{"model": "encoder-decoder audio transcriber", "n_mels": 64, "encoder_bidirectional": false, "decoder_qk_norm": false, "decoder_cross_attention_every": 1, "muon_scale": "match_rms_adamw", "nesterov": true, "steps": 800, "adamw_weight_decay_other_params": 0}
Rows from block 2 of the audio encoder of a small encoder-decoder audio transcriber, named by matrix and row number. Each number is 128 + 32 x the weight over its row's rms, rounded and kept within 0 to 255. All counts start at 0. Numbers have three digits each.
After each channel's rows are labels from the 100 clips, of 14976, where the channel reaches its highest value: "strongest on" is what is common among them. Only what is clearly more common there than usual is listed. The data: short read English sentences (LibriTTS-R).
# conv: width-3 conv (encoder.blocks.2.conv.weight, 288x288x3, each kernel summed), inputs 192-287

conv.49:120105113133083112095131146099142063118148083077101126134161104112090121057087042146149167139137146152169146145138162135108061142152150144128115101114085077175148129080159157179163132092156095104146098073105132118170081112106094093132111163088135145151139129057158091100079093057161145104
strongest on: the word "you"

conv.138:091171202151129178112135087074130134072148149156095102183136174060136173062103190103105127147161109153092069051120091134110130096079102153111129131141158082119102126122191131113097188077089124097168159130131129132140137116139132110200148095109121117132113076094151070122105142223165141109
strongest on: the word "was"; the word "a"

conv.125:098075176117148158125158170174094112129109102157156135167126147132140199110118136167208127117188155155176116164124116038141144069151184108160113116077140117171160084111156166103150100106134110163136140084067088097129158145106137090125105153113134139115146089088179130141071132132067109149
strongest on: the word "to"

conv.148:115061104100079098128134167132160158175128099114086144112099139092094119155099160192120100139086149132154159085116143160102166111082093159122105140074136137059127099141083103156086116167099097062125107081099145174100095118118127125153143105121160148107157169185156155121113095127148106099
strongest on: the word "you"

conv.186:090199126185143169171139156150137120206139127142066140167157165124130170114101135148111084122171133122169085142140142180143194142123155198186099103150235120152142097117171146157138117110138124125152177103120120146129132130129160116122140118113125088133160152126153144106147133114163102183
strongest on: the word "was"

conv.83:149117146097136123118098147124089141065065144092129070104126076103149099149125137088128135187077139140158180107103120070095114094184128152101144146125115170105102131130116083146172073138090136136164137149138128110089091079109147114100167166042090156156118091173104096090152086175140160099
strongest on: the word "it"

conv.46:186182065178135122154155062052169140157195120123086167136111108093095118107205120132151083127144124095119124122110072164112102137155161115080107129153146122118170143117107091124129127116110070128094079112147094168112154089133155110098061159125092129161163130129147080164127093066152124166
strongest on: voice: male

conv.184:115143099103090130153160116149054150146191210111152132116118174098107098117124146136187076078140123134150164141127122097197127089150120179118092140107137160155163161091131137127099103101117146127038156144144118088108136154154144180080113166178099100098135104086112116134108086173184147070
strongest on: the word "i"

conv.131:205125215147099164112175136188131147133101158099147084158177134106117145215106141106151096072150119175106128081098157123114098155139135134112162163152116103110179130126113144162136147115170080135128134119077159133104190125093086169155176154116208131129131094161113120139121149095134081133
strongest on: the word "was"

conv.76:181122214051106104124135115135107083122178125225173135188101168182087132126137152163133118122170138099154160169135140122240116107140132110128124165155128106111165139167071159175128143146066114128119095131133104139152180172148109135103079112129160184130128151142102161125066085112148146180
strongest on: the word "not"

conv.216:221117075078124127138107131118129104125142136168194090168178066189101140213130101062190104088109146164086117086081099084090098085114143085115184155137184107100120100078116122121111128092081088141110126138136124107119072163101093141185179175094151126092082119117187104144150167147075135142
strongest on: the word "the"

conv.284:151123136157178123129136137183093113049204150154094139096094115102092148098120144073090166125122144119102100151188129134094130122106095098067169177128115123130132111140110142111103159142124093138170130115135081162115115139127147052140146134090136085066159115124084103117116105152146095107
strongest on: voice: male

conv.8:115140171120122127155160082139099108162124170118135150110109128114111087130169116136165130156138133059128114146117030122093135148095127157176084107111176163117120085102113168122143157143099072132133132151125160153100133084125134111114111107142145140130113104171122151153164131145164140158
strongest on: voice: male

conv.71:131151142110095136089101096128129082092089122177106108141117168117138172149107137102068168072043159182152105086096035102136134086187120157123155153104084165155122166059151101098147116093096205177092100097126125105092150167149131183115107177132083172147118168086152125106126136126132100128
strongest on: the word "i"

conv.15:124091085140056120083136109067095080106097071152074104127085192139136175142128091164145125127097117133175103074115061124106175140115147096159096146171118125139153151073121105126132199163133108134096128139120119106170159098111184143116101111087115086134162147170113130148202106165126166103
strongest on: the word "it"; the word "is"

conv.243:168093140088153136130142155096117182126124102161046137110142112115111075104130144083137166122152103160100147163108147136137109133123118129038125169120143098115138155107181127131148153106122115048093087091151092075199181135106181138125094142188166186136125115152146155140064092182144104084
strongest on: the word "was"

conv.134:081165131145194139124103117115093119138100165094131155194039105170145105167098128084085123066083114105128132072095167071128147141141121088161111138080175165184117106130114155093105136139094100122167129198080177084145164115128133167151153163073101127113106133144171123143137072159097149136
strongest on: the word "what"

conv.228:124146156153134104177197119142117170111166106083131115081110191114092126165049134180117080180073122099129211163103167147130127123096113173098169071116085143128105102075125130087176073129117128143138158122154108100084119123148161199171130130156130169135073118151123089094140171155140168127
strongest on: the word "it"

conv.172:170142160125134125149086124116137089100148125150121072165057111105125108118103105144115073068073097138134151124130131093093103117124157061179112109232091142143149072112062166087070176106102121103107173146154124105139156172148095115149090149152091099097082052063135170125112172091127100107
strongest on: the word "what"

conv.93:111151135126096188164157128070149123157125129111137124114132170071108173140097084150085104150150160109103090109093132083114103156125125070117076105130138104148065129139108137160116151121115151101167094170108171184127139120194150120120111118129086117117116085095116084136098132139155157113
strongest on: voice: male; the word "was"

conv.237:071114176092091118148160138092157059135164080140113123122165113125127083120158121125145135165164122147109201145137142172111132160130181161069092122125148143065119120119095114126181096136134127092113143123156100136101101119156153118168141099176100114169094131120096127127144132133152123125
strongest on: the word "a"

conv.136:117091096084085127130154120124114092145119137168153079063120095069124135184186106151100141077130118159133125125168209146087108088088139120056121161120043083155107104162147149115095167112180102125096125177136132148131066106076091144210111079153116083153101143158112125098157099101118180177
strongest on: voice: male

conv.197:125105107121194132128119128144080115157128136134195095121074145133130147145105120090120098137043128134127043127123104153127116092109163135077122150077058144194183178096133074103086164079085224229108143103087108065125180097115130146163074133120098081118101079086110176100123169160106157112
strongest on: the word "i"

conv.248:145126117150093132128146102139098150192149098087116128082134141106144113149144178108197132148127130115141123148105081090099095144126101037095146179143151128063172108129152141156100106132112157121078131114155128120149133122110128115105166136132153152053040159146063103151156114132140152141
strongest on: the word "i"

conv.143:107089118170151098184101181168111180110120155167156094071114092152135160098136077159135115114161120127097206148101158106122105141175081080152114111138041107106138121171091118076142148129143137120137096137072186093125095127150090122124129127086120113143142114113109070141094141137175135127
strongest on: voice: female

conv.160:126172121088177084161121097143092114128134141169090133127081133131144117134137135202160091120121085144151146131121133085118125085131171078092139118124128117156184137164116149144031108053154131159131143096124148144160088124125079044083100092122138110085131109144150146167130131107164084097
strongest on: the word "to"

conv.247:128134161140141146113123097093128176118121150107124170196142159151157130166113184061099104077110156131145108095194084154140147044138112170120144149171123081115091108143145137073105130073143128092164053129136162146159101131083102148089172105159078114062126127119185132143124143144150121137
strongest on: voice: female

conv.53:086128136126153144186104202182152043075088130131101140102080154108118105128111149108119123158096140105161089233105140093062104109116082171169088109157125175078142108081124165146114120150130167128142092178148115175148095109142131141137127130147101138159096144055124220104151101107127092111
strongest on: the word "she"

conv.194:164157118146065098082084076130089116121114155110108160071112114154135111135114117118122148129130084083089163091105124169120151099096150139100078114110138149106155118136130081150142110113163131157106084036180053130165122094088131150202148133079142102082119197128119101176117101140127094155
strongest on: the word "the"

conv.6:100125113179161112125122110160110191118175118117137113120134138178118115094095129119128160134079102074091136135100156186108117102181084204140117090137106178107117153115130110140135159067136146122094100112144105123126154122133129139097119168141106118123136060168140149123156143149134107119
strongest on: the word "was"

conv.94:125133223091106160127113139134072119123153193119131113120144111109142183082141164125141149105109100165131155145144097122089091154173100122114171114145210111101065121064104113111186151177112178139182112171142128055166165103126139142060127121093120180163174143118148159129167145140180171156
strongest on: the word "i"

conv.287:136110158132169106127174123167184105129091115132150075137168137175166207169069118161115121165128145169148136124110134135138177101142182125122083124109143135173087146138132099115129112135134131180168068049163135148103133117185144114138142105119119122125160119146196169149058086131154130143
strongest on: the word "to"

conv.220:100094105111106079147130171123165127147150099137153138159107088150113095162133121131120102078022154099116129086094173131140132133107116165125162156136048128076134130135119169099180191138092079095119139141106149132100195165084095126162101132112172146093143117111105123148124167225111156101
strongest on: the word "the"

conv.72:078140137182107127119093111189148185121092157131131090144125100162119165152139142110122141200109085095142123200123137174084119090148142168137114134150114072131161115157091091092112143129099157134109101137133153162123131154138117115129085093171095170131154108125144166132121094085123113127
strongest on: the word "was"

conv.116:174102145118192171109120095088183137129130169129199115191126095186121099205152119133107156039097145129139097082166122182157122082137134120197116093122165123123098170096118138136138122121167093083121148160099121131160139155135171122138173148138139122159078161121185112153147140159062169128
strongest on: the word "to"

conv.111:109183102142086137100149090108147154122124150131083191140134104153158071066134154179123116116106142167135143151133122169118060140078167170155105093067172158117142107108154121089105093119116162137106186124167140158187094139101104110142165167166126083161116146091088178082061148147160154112
strongest on: voice: female

conv.185:111078116183113143122090073152122105065177127117163113135100129159113095121142132064125130097129146168136051142098131145089137100130162150130188108126162151146116083078156184156160167129159136140198078075114115125150118131120119137076136122187163147117107142090162128163109171152152140154
strongest on: the word "to"

conv.272:111158101119138138198075129160143125185178139118075096116136103147142085118119117134082091130125177169133180140073123101135174105098102109129120138125120114101116118118157132127153128151133064126110113166127138111156143089104114087119107149108150150054184110133091128162103087157148112079
strongest on: the word "she"

conv.141:172087164101153114105124163134119139096098142058119114138058079061070122115087080117100150119102109162129174158125168117096196161190137079106115133143140196107132111158129211100077118145140130095139065104044153151140096195110180083173106167145123136143123167111129171067085147144123154154
strongest on: voice: female

conv.271:128088130115078113117172120134105124143131148130183130120132135108145139147100092130111110127101136129138108056075141120074174131149097110210200197127108127122151119136083208168113098158150116148114138124137154145092134142135110160143114162154098172064059114099152080116144108133129150098
strongest on: voice: male

conv.73:163125154161103118148100095132128148128131123134107098121126117137135120157113101066102170120162060140159127086167100144100151131127103169120178117110081116128150148140141129170093053104155135116104133104129125099109087110100097066090108156110154165142088083124088113132148138166129138128
strongest on: the word "it"; the word "is"

conv.57:145202193114134126166082147099084158103116191156175150139111120098169080135103134097219138119092145094141172122160169148152159076158075128118152110111135100095110123176124117083110109118157162139160119146126102124152135131088093086147162097108157135111036097130096111155123107199123080154
strongest on: the word "the"

conv.223:183131174154126168075158106082084203124168102158161125167112183136147068153090104130175125148105118083172084122054169153086110115074156115146146109122138112139124128147104102082070164137111092076136107099168145148146134082144082098102086121119106114124144161127178153100147058152121151126
strongest on: voice: male