{
  "encoder_arch": "crnn",
  "model": "encoder-decoder audio transcriber",
  "dataset": "short read English sentences (LibriTTS-R)",
  "train_examples": 26041,
  "time_shift_ms": 50,
  "n_mels": 64,
  "hop_length": 160,
  "input": "log_mel",
  "spec_augment": true,
  "win_length": 400,
  "tokenizer": "char",
  "vocab_size": 32,
  "encoder_norm": "batchnorm",
  "encoder_activation": "relu",
  "encoder_depths": [1, 2, 1],
  "encoder_kernel_size": 3,
  "encoder_stem": "single",
  "encoder_widths": [192, 288, 432],
  "encoder_rnn_width": 256,
  "encoder_rnn": "gru",
  "encoder_bidirectional": false,
  "encoder_rnn_residual": true,
  "encoder_rnn_layers": 5,
  "fusion": "cross_attention",
  "label_smoothing": 0.05,
  "decoder_width": 256,
  "decoder_layers": 6,
  "decoder_norm": "layernorm",
  "decoder_norm_position": "pre",
  "decoder_activation": "gelu",
  "decoder_mlp_ratio": 4,
  "decoder_head_dim": 48,
  "decoder_fused_qkv": false,
  "decoder_bias": "all",
  "decoder_qk_norm": false,
  "decoder_parallel_block": true,
  "decoder_inner_norm": false,
  "decoder_positions": "rope",
  "decoder_cross_attention_every": 1,
  "decoder_tie_embeddings": false,
  "residual_init": "zero_last",
  "optimizer": "normuon",
  "muon_scale": "match_rms_adamw",
  "learning_rate": 0.0025,
  "momentum": 0.95,
  "nesterov": true,
  "orthogonalizer": "newton_schulz_5",
  "adamw_lr_other_params": 0.0012,
  "max_steps": 800,
  "batch_size": 64,
  "epochs": 2.0,
  "lr_schedule": "cosine",
  "final_lr_fraction": 0.01,
  "warmup_steps": 20,
  "weight_decay": 0.1,
  "adamw_weight_decay_other_params": 0
}
Rows from block 2 of the audio encoder of a small encoder-decoder audio transcriber, named by matrix and row number. Each number is 50 + 15 x the weight over its row's rms, rounded and kept within 0 to 99. All counts start at 0.
After each channel's rows are labels from the 100 clips, of 14976, where the channel reaches its highest value: "top examples" is what is common among them. Only what is clearly more common there than usual is listed. The data: short read English sentences (LibriTTS-R). In brackets: how many of the 100.
# conv: width-3 conv (encoder.blocks.2.conv.weight, 288x288x3, each kernel summed), inputs 96-191

conv.247:57 57 51 57 52 39 63 30 06 59 72 64 39 27 52 30 15 61 73 50 20 51 66 34 64 73 67 53 58 60 45 66 42 33 63 70 67 75 59 23 66 43 45 51 28 61 83 42 37 87 58 57 31 43 50 23 56 56 56 49 30 39 34 51 54 36 33 16 54 72 41 15 40 67 39 47 34 66 37 38 57 81 74 35 76 53 54 49 53 36 55 47 31 41 49 62
top examples: voice: female (90)

conv.71:60 45 56 63 59 53 28 50 35 40 60 70 63 67 39 59 40 45 56 49 69 32 85 32 42 32 45 35 44 44 38 75 45 45 65 39 49 63 46 39 32 27 28 62 73 50 54 38 62 45 39 46 54 46 20 24 45 36 66 56 53 31 44 40 72 19 56 42 53 61 78 36 39 27 32 19 35 33 17 50 52 36 42 56 32 59 50 51 37 33 65 43 64 45 52 42
top examples: the word "i" (44)

conv.248:47 48 54 67 63 48 49 35 24 38 47 65 31 49 53 31 62 42 45 38 00 62 62 73 74 28 26 85 62 53 61 39 38 35 39 37 51 40 38 74 48 34 56 28 46 56 61 55 42 40 52 53 43 64 41 57 03 57 41 41 60 49 56 30 49 30 53 32 39 68 68 66 60 37 33 49 66 71 29 33 37 50 40 40 31 49 70 50 20 33 62 29 38 49 44 52
top examples: the word "i" (43)

conv.2:35 56 45 57 36 53 70 56 68 70 73 63 55 53 57 41 50 63 66 36 33 47 77 54 57 54 52 59 71 32 72 68 30 68 54 54 48 39 57 62 25 38 45 67 41 44 96 42 39 59 59 60 54 60 48 71 62 64 36 63 85 29 51 63 56 51 55 67 65 10 62 35 80 71 68 52 42 23 51 67 32 29 28 55 70 44 43 40 59 70 34 37 55 48 37 38
top examples: the word "to" (38)

conv.160:49 57 25 28 56 70 38 68 37 68 40 57 55 52 70 38 22 31 46 16 48 34 44 51 50 77 58 48 66 68 33 56 57 44 42 37 46 46 44 31 66 73 59 07 70 34 53 30 52 48 49 41 25 58 49 59 60 67 55 35 20 59 29 70 54 58 49 69 75 50 39 44 45 28 36 56 48 64 66 63 50 27 41 40 54 47 56 58 47 73 37 61 40 45 48 59
top examples: the word "to" (42)

conv.76:46 37 34 49 88 55 56 59 75 68 41 70 69 59 76 48 86 69 48 54 62 48 27 43 50 39 51 52 68 38 61 41 51 48 55 39 60 87 45 52 46 48 39 54 24 60 46 53 42 33 65 51 42 54 51 44 59 51 60 50 52 32 30 69 69 47 66 77 26 81 68 36 68 36 63 44 44 34 38 47 56 55 62 67 54 54 26 46 55 72 75 56 62 55 50 55
top examples: the word "not" (34)

conv.272:48 74 51 17 53 72 51 57 31 27 42 54 58 29 62 49 50 38 39 62 45 35 30 40 20 46 19 62 30 70 58 41 49 27 40 72 40 57 69 46 25 34 58 46 32 53 58 62 49 30 17 31 66 34 64 55 45 57 45 55 50 81 37 51 75 50 40 40 50 34 54 62 77 75 43 49 42 51 30 21 43 62 40 68 49 53 52 81 51 47 45 45 10 35 45 62
top examples: the word "she" (54)

conv.243:81 29 44 71 60 54 86 71 19 60 84 45 39 53 47 56 63 36 31 54 36 46 61 59 33 67 43 57 39 48 28 51 80 34 80 48 39 58 46 64 54 49 53 50 35 43 49 82 10 51 48 70 46 64 61 43 57 42 72 60 22 29 70 45 42 44 49 41 50 24 45 65 60 75 42 58 55 38 48 45 24 45 29 72 38 67 46 37 38 38 51 43 47 37 54 33
top examples: the word "was" (40)

conv.94:41 47 52 45 44 71 14 63 61 69 60 34 47 61 73 42 27 73 69 57 42 48 51 60 39 32 38 64 41 26 77 32 56 52 29 41 84 74 43 67 25 44 34 48 54 56 55 71 62 49 37 49 48 64 45 60 61 61 87 55 33 61 55 59 40 53 47 73 49 41 48 87 39 61 36 67 70 26 53 69 53 33 69 45 80 33 47 50 36 05 55 86 45 59 45 39
top examples: the word "i" (77)

conv.15:62 49 49 33 58 34 22 52 43 35 77 66 66 47 32 54 54 55 50 32 41 46 54 33 43 74 52 79 66 55 68 55 73 74 69 53 46 40 37 48 52 53 72 45 60 57 60 37 38 27 53 33 65 90 48 70 57 69 42 57 61 32 53 42 43 52 39 28 34 76 39 19 30 26 36 37 56 58 70 34 53 54 57 62 66 47 35 47 47 47 53 43 34 24 36 36
top examples: the word "it" (37); the word "is" (25)

conv.277:62 25 38 42 71 49 49 52 40 45 75 45 55 66 53 31 46 54 42 66 62 51 50 47 63 43 57 45 42 51 65 46 50 72 48 21 59 43 47 84 48 50 37 19 23 57 61 48 74 48 49 86 56 43 54 69 56 55 47 73 37 45 65 51 38 49 50 53 49 20 69 35 56 29 45 53 17 62 80 45 50 37 44 53 71 67 42 48 52 29 43 71 35 61 60 20
top examples: the word "to" (35)

conv.148:39 55 50 38 42 31 66 40 38 54 39 43 58 51 62 13 40 59 32 17 64 58 52 32 59 57 55 51 14 60 50 59 43 32 35 64 41 60 41 72 50 35 24 34 54 61 56 64 65 43 41 45 42 16 78 63 57 68 45 38 49 36 80 50 45 35 56 35 18 57 63 39 25 40 54 51 57 52 59 54 41 77 43 71 45 48 71 47 43 70 49 39 60 21 66 47
top examples: the word "you" (33)

conv.53:60 55 67 16 68 30 54 50 44 39 31 45 47 33 12 42 49 49 47 56 29 60 57 53 53 27 66 47 28 69 32 31 29 62 13 55 41 69 36 50 64 36 62 48 44 53 58 33 63 47 60 50 51 13 53 46 22 62 53 54 34 53 35 52 38 50 59 44 48 73 41 49 61 50 66 59 52 40 32 63 48 38 48 53 60 47 48 62 68 74 67 73 62 42 49 36
top examples: the word "she" (25)

conv.197:33 46 49 50 62 57 37 81 51 66 48 49 41 48 55 54 27 53 47 66 53 56 49 63 57 34 30 36 63 53 37 67 41 55 38 79 56 32 26 76 46 24 45 29 24 39 70 58 63 43 52 33 24 40 46 26 60 35 65 49 35 44 66 38 41 19 45 54 63 34 53 40 66 38 30 36 38 32 40 80 53 16 60 57 34 39 50 52 51 42 54 54 27 76 56 56
top examples: the word "i" (51)

conv.138:70 31 55 71 53 55 46 32 53 36 26 26 33 44 61 60 54 17 37 48 62 31 56 57 49 42 44 46 38 35 53 23 38 54 28 71 58 56 63 42 32 81 10 55 44 29 64 60 65 38 36 50 53 54 28 39 67 38 43 66 43 27 68 59 28 49 80 59 55 47 58 43 64 47 74 52 61 27 58 57 42 62 37 45 35 68 65 49 44 52 47 49 41 42 62 36
top examples: the word "was" (35); the word "a" (31)

conv.57:65 45 53 39 66 55 57 47 24 51 38 58 40 42 68 37 75 32 34 80 57 65 91 27 80 34 42 39 65 54 71 54 40 42 54 51 58 72 52 45 65 86 47 33 44 82 62 32 40 25 52 51 28 54 40 42 55 44 64 54 61 48 71 57 53 25 39 55 37 57 42 40 41 57 53 65 58 51 45 76 44 38 60 48 63 31 58 67 23 43 52 56 62 51 51 61
top examples: the word "the" (52)

conv.172:36 43 48 81 72 35 71 75 36 38 48 45 44 33 66 25 41 29 55 53 02 53 49 39 58 32 31 52 58 58 55 56 69 44 53 45 77 38 33 32 51 29 60 78 48 67 54 44 34 63 50 52 48 29 62 33 63 71 61 33 31 45 60 51 61 35 58 43 42 47 40 40 54 50 27 48 56 72 63 48 33 66 59 22 61 29 60 63 48 31 46 58 45 45 54 88
top examples: the word "what" (26)

conv.128:56 39 55 47 58 17 22 22 47 50 65 48 43 37 10 65 41 57 55 49 44 43 66 73 55 68 60 68 59 41 69 27 51 82 50 18 43 39 55 33 55 18 54 54 53 15 58 47 75 76 66 43 66 43 40 36 55 50 39 56 54 71 48 47 61 58 61 47 55 29 37 40 71 58 78 61 27 43 37 46 49 37 33 51 51 39 76 46 45 46 65 60 56 30 39 51
top examples: voice: female (91); the word "said" (27)

conv.186:39 91 46 51 72 40 35 56 68 37 38 60 55 32 43 99 61 28 59 58 28 44 71 78 51 57 50 43 72 45 16 69 43 45 73 64 38 49 64 42 74 47 49 27 62 44 60 61 68 57 58 48 49 35 74 74 53 38 66 54 41 61 47 32 46 43 33 37 57 43 41 63 55 72 35 35 55 65 48 64 67 38 55 30 67 64 54 40 67 93 57 69 40 50 65 46
top examples: the word "was" (31)

conv.194:56 52 52 58 48 45 55 67 43 35 37 45 34 44 19 26 39 42 44 39 20 47 32 74 56 52 54 43 40 74 28 25 58 36 73 46 66 41 47 53 48 80 61 30 62 61 20 45 28 62 43 61 11 55 67 54 45 47 58 70 54 49 52 62 61 40 76 76 44 37 59 53 49 61 33 41 18 45 50 48 33 36 24 96 51 36 64 31 33 43 62 43 46 43 64 47
top examples: the word "the" (56)

conv.220:48 39 71 39 45 37 55 61 58 36 44 34 68 45 28 45 35 49 38 23 65 38 70 62 42 42 41 38 32 47 32 47 43 43 61 72 55 48 52 58 70 63 38 58 82 40 56 57 61 56 54 45 63 76 43 44 53 71 60 76 58 43 31 69 38 32 36 52 60 58 54 42 40 80 60 20 46 65 38 49 24 64 30 43 48 33 59 64 52 62 33 76 23 37 52 39
top examples: the word "the" (52)

conv.216:37 49 48 62 72 63 41 65 36 48 49 41 55 36 29 62 32 59 48 48 57 34 51 47 47 51 85 49 59 59 65 57 47 44 55 44 35 65 62 30 36 60 63 43 45 54 92 93 50 45 45 70 64 56 68 33 68 57 50 40 44 47 31 63 43 51 62 54 27 58 72 61 36 63 50 37 36 54 49 53 76 13 50 48 45 59 59 46 38 41 39 40 59 71 55 50
top examples: the word "the" (68)

conv.6:72 58 46 62 71 33 53 41 21 50 91 61 44 73 35 55 12 08 50 47 56 57 67 78 42 51 67 65 37 36 39 58 18 37 58 21 47 65 55 13 50 39 60 65 47 73 33 63 31 65 45 50 73 72 35 13 75 39 67 26 40 43 46 75 58 62 29 50 50 35 49 52 54 59 27 47 46 26 42 38 53 60 46 51 49 63 72 50 26 52 79 50 35 52 22 18
top examples: the word "was" (28)

conv.93:63 36 70 36 47 33 49 47 56 54 54 47 48 81 56 18 53 54 47 61 26 46 35 88 37 22 57 41 57 60 52 66 36 48 67 59 60 57 32 28 70 18 58 51 68 58 39 11 30 55 75 38 47 48 42 46 46 76 75 29 38 25 53 62 48 35 39 44 50 55 43 29 40 43 46 46 36 68 43 18 85 78 52 74 40 48 65 27 42 52 52 33 61 27 59 60
top examples: voice: male (75); the word "was" (28)

conv.287:38 42 47 52 79 70 60 65 34 64 38 68 63 57 67 79 71 63 60 49 51 44 59 43 68 41 63 43 51 37 51 02 51 65 69 00 44 54 27 56 48 54 79 53 24 47 27 41 51 54 42 44 38 44 91 68 33 47 55 83 41 26 59 67 61 60 34 66 47 32 44 21 22 62 50 59 77 48 53 30 63 52 46 48 75 42 54 31 45 54 50 58 48 25 34 36
top examples: the word "to" (38)

conv.141:50 33 44 53 51 35 51 52 41 51 28 39 36 46 33 38 64 56 38 43 28 61 38 50 50 30 25 44 41 65 49 47 19 48 58 67 44 53 45 59 60 59 75 50 54 49 45 38 51 24 65 20 60 60 37 59 40 57 30 49 39 61 23 46 37 39 44 38 50 75 25 46 55 38 57 40 58 74 59 74 36 43 53 65 11 57 31 54 39 52 55 73 44 34 53 39
top examples: voice: female (85)

conv.237:37 41 65 66 31 42 57 54 79 50 69 67 47 63 28 38 48 48 45 48 43 48 34 72 66 39 41 55 48 46 47 34 48 99 15 33 44 64 45 51 57 64 24 32 27 67 53 45 83 62 76 31 56 44 59 61 29 15 27 76 64 52 62 24 47 67 39 61 40 35 62 62 46 28 21 66 51 39 31 75 41 62 39 44 28 60 67 89 72 40 31 30 60 44 60 51
top examples: the word "a" (30)

conv.143:67 79 24 56 44 45 30 27 33 27 33 41 42 45 49 33 71 67 51 33 76 51 40 24 40 37 35 29 54 39 40 43 56 51 50 56 42 42 54 63 44 30 28 25 51 42 59 54 48 32 64 39 73 53 30 59 57 65 35 27 12 42 19 41 47 09 48 49 67 66 40 34 29 34 38 49 29 43 67 56 40 63 37 34 62 30 67 67 68 40 48 54 57 67 44 44
top examples: voice: female (83)

conv.116:66 77 61 32 37 33 68 37 50 38 45 53 67 49 35 24 51 46 57 59 60 46 52 62 75 26 39 46 49 50 69 29 30 62 38 31 61 50 56 44 39 56 61 72 17 58 60 71 68 79 47 54 34 58 29 37 48 47 60 59 55 59 58 53 63 74 41 38 49 08 54 32 49 45 36 36 59 37 54 52 35 53 56 37 48 46 77 54 45 47 38 28 33 58 41 55
top examples: the word "to" (36)

conv.111:49 61 54 67 55 63 77 59 23 54 39 34 44 61 40 34 44 46 19 70 65 77 40 65 60 52 57 51 56 50 45 48 59 03 54 55 35 56 74 30 39 80 73 31 41 68 23 88 40 44 48 28 60 51 25 49 68 55 43 48 52 43 32 59 33 55 37 79 72 54 47 50 61 34 35 28 42 59 52 29 53 45 79 61 36 51 49 66 62 68 61 50 71 44 47 61
top examples: voice: female (87)

conv.131:49 38 69 67 66 40 36 82 66 32 36 69 64 74 58 49 40 54 37 49 46 26 42 68 34 39 35 71 47 46 37 61 45 61 57 19 34 57 44 38 34 58 29 26 16 46 42 53 42 44 39 58 56 46 56 47 38 43 59 20 41 61 00 71 62 44 57 35 61 62 75 69 47 61 44 45 72 48 43 49 39 57 56 44 42 56 69 45 46 68 45 36 31 48 42 51
top examples: the word "was" (36)

conv.83:41 67 39 59 51 42 39 64 07 22 62 44 62 31 48 41 36 54 70 40 51 38 52 22 59 78 34 44 46 60 41 71 43 68 68 48 38 26 71 65 70 51 89 55 52 54 47 43 50 63 74 33 37 45 63 51 36 55 62 40 56 54 38 17 35 46 38 38 35 58 66 46 65 61 50 39 81 45 60 21 21 34 52 25 61 32 69 33 67 63 37 49 44 54 42 66
top examples: the word "it" (31)

conv.73:43 55 44 66 33 54 61 67 60 33 82 37 33 72 67 52 48 84 63 40 44 56 36 39 70 50 52 73 54 28 43 35 62 72 64 53 67 53 48 82 50 70 41 56 42 18 49 56 53 63 44 26 51 67 35 50 41 84 68 44 56 48 67 52 43 56 72 50 81 47 65 47 47 54 50 54 68 67 62 92 54 62 55 41 50 56 65 53 56 29 86 41 23 41 42 58
top examples: the word "it" (31); the word "is" (27)

conv.134:32 43 53 43 41 32 53 27 45 70 44 53 33 53 46 41 35 37 65 68 54 52 09 50 66 71 51 44 55 62 58 66 73 38 61 40 13 37 29 64 49 29 37 48 32 58 13 68 46 49 49 76 21 55 60 47 55 56 43 56 39 41 68 59 24 39 30 64 86 78 46 29 35 43 51 40 53 53 66 45 38 47 81 51 65 75 59 65 49 49 45 36 33 64 47 80
top examples: the word "what" (44)

conv.125:45 41 72 51 42 49 33 56 53 62 27 56 73 99 42 54 55 75 52 29 45 66 37 60 26 74 48 60 68 43 33 47 35 41 41 64 56 51 65 75 40 54 62 21 42 49 48 64 38 84 51 44 44 74 64 58 43 33 54 59 39 58 67 65 48 25 63 63 41 49 67 12 54 44 43 14 62 67 40 50 35 36 60 50 68 56 33 59 61 45 62 25 61 65 38 26
top examples: the word "to" (33)

conv.72:69 47 60 55 50 40 67 20 17 75 64 56 46 41 46 64 55 36 43 72 82 61 83 76 48 54 75 72 34 35 48 65 77 36 36 60 44 47 39 52 72 55 59 31 32 78 57 50 60 13 56 56 96 68 47 31 47 65 67 24 48 70 42 48 46 70 54 56 35 21 64 51 46 47 42 57 36 66 61 32 19 72 47 50 33 66 43 36 89 47 63 40 45 71 56 21
top examples: the word "was" (27)

conv.271:42 51 47 36 41 55 59 33 33 60 65 58 48 47 50 39 42 15 91 44 47 44 43 63 41 43 60 29 39 45 68 56 69 36 68 33 62 64 40 39 64 51 48 47 46 48 20 57 32 70 63 61 36 39 53 46 55 74 24 41 24 42 42 35 38 28 41 60 52 58 52 74 32 24 57 61 32 69 41 52 64 42 59 83 78 54 49 49 10 12 28 23 63 61 37 70
top examples: voice: male (73)

conv.184:28 75 33 60 62 53 37 55 50 36 20 57 50 55 37 49 35 32 71 39 30 35 69 40 48 29 32 37 35 51 49 60 50 53 49 72 45 44 24 66 32 49 51 41 40 46 60 49 59 09 29 65 26 46 15 59 77 44 32 39 38 53 70 43 54 71 67 36 68 70 57 45 45 02 40 48 36 64 35 33 48 28 31 44 26 49 41 45 42 52 74 36 51 60 61 29
top examples: the word "i" (53)

conv.242:38 63 45 55 52 74 54 63 52 51 48 39 43 31 41 35 37 34 53 35 73 39 30 44 52 58 55 42 45 72 26 20 66 53 61 67 70 44 73 65 88 68 62 41 53 33 31 48 49 59 57 36 37 56 15 59 77 69 35 60 49 45 87 42 58 49 56 59 67 43 56 41 19 52 32 62 69 58 49 68 45 63 20 62 57 34 53 50 66 64 27 36 44 34 45 57
top examples: the word "to" (38)

conv.175:67 85 67 28 63 40 59 45 51 25 50 51 57 45 62 55 55 45 42 23 36 53 44 48 42 48 43 47 63 41 37 57 59 44 48 50 26 48 42 49 65 53 59 47 42 46 27 39 43 69 65 30 72 49 61 54 37 47 47 45 61 50 66 25 37 42 50 39 49 36 44 48 31 56 70 39 22 67 47 23 57 39 99 38 38 40 51 56 52 43 71 31 44 39 39 42
top examples: voice: female (85)

conv.228:40 52 37 61 41 38 72 61 54 63 46 46 56 54 58 48 66 59 70 62 29 55 42 43 58 37 62 56 46 57 53 59 43 59 65 53 59 40 39 44 81 57 29 46 46 64 63 62 72 50 56 68 28 51 19 51 33 78 70 63 43 15 52 36 42 47 57 43 50 45 35 43 73 33 59 68 80 05 60 71 69 51 29 75 58 52 47 31 34 53 52 71 41 59 61 36
top examples: the word "it" (33)

conv.49:54 50 63 38 54 22 33 27 50 72 81 65 44 47 81 52 52 54 57 38 61 49 28 66 38 57 65 42 27 59 58 23 52 47 44 64 68 50 45 47 47 68 53 45 47 56 71 45 78 69 35 26 58 36 64 22 48 47 36 26 78 52 21 66 51 47 98 68 56 62 53 29 39 38 52 73 38 36 43 73 24 45 70 45 30 24 61 34 38 40 42 49 71 63 21 54
top examples: the word "you" (35)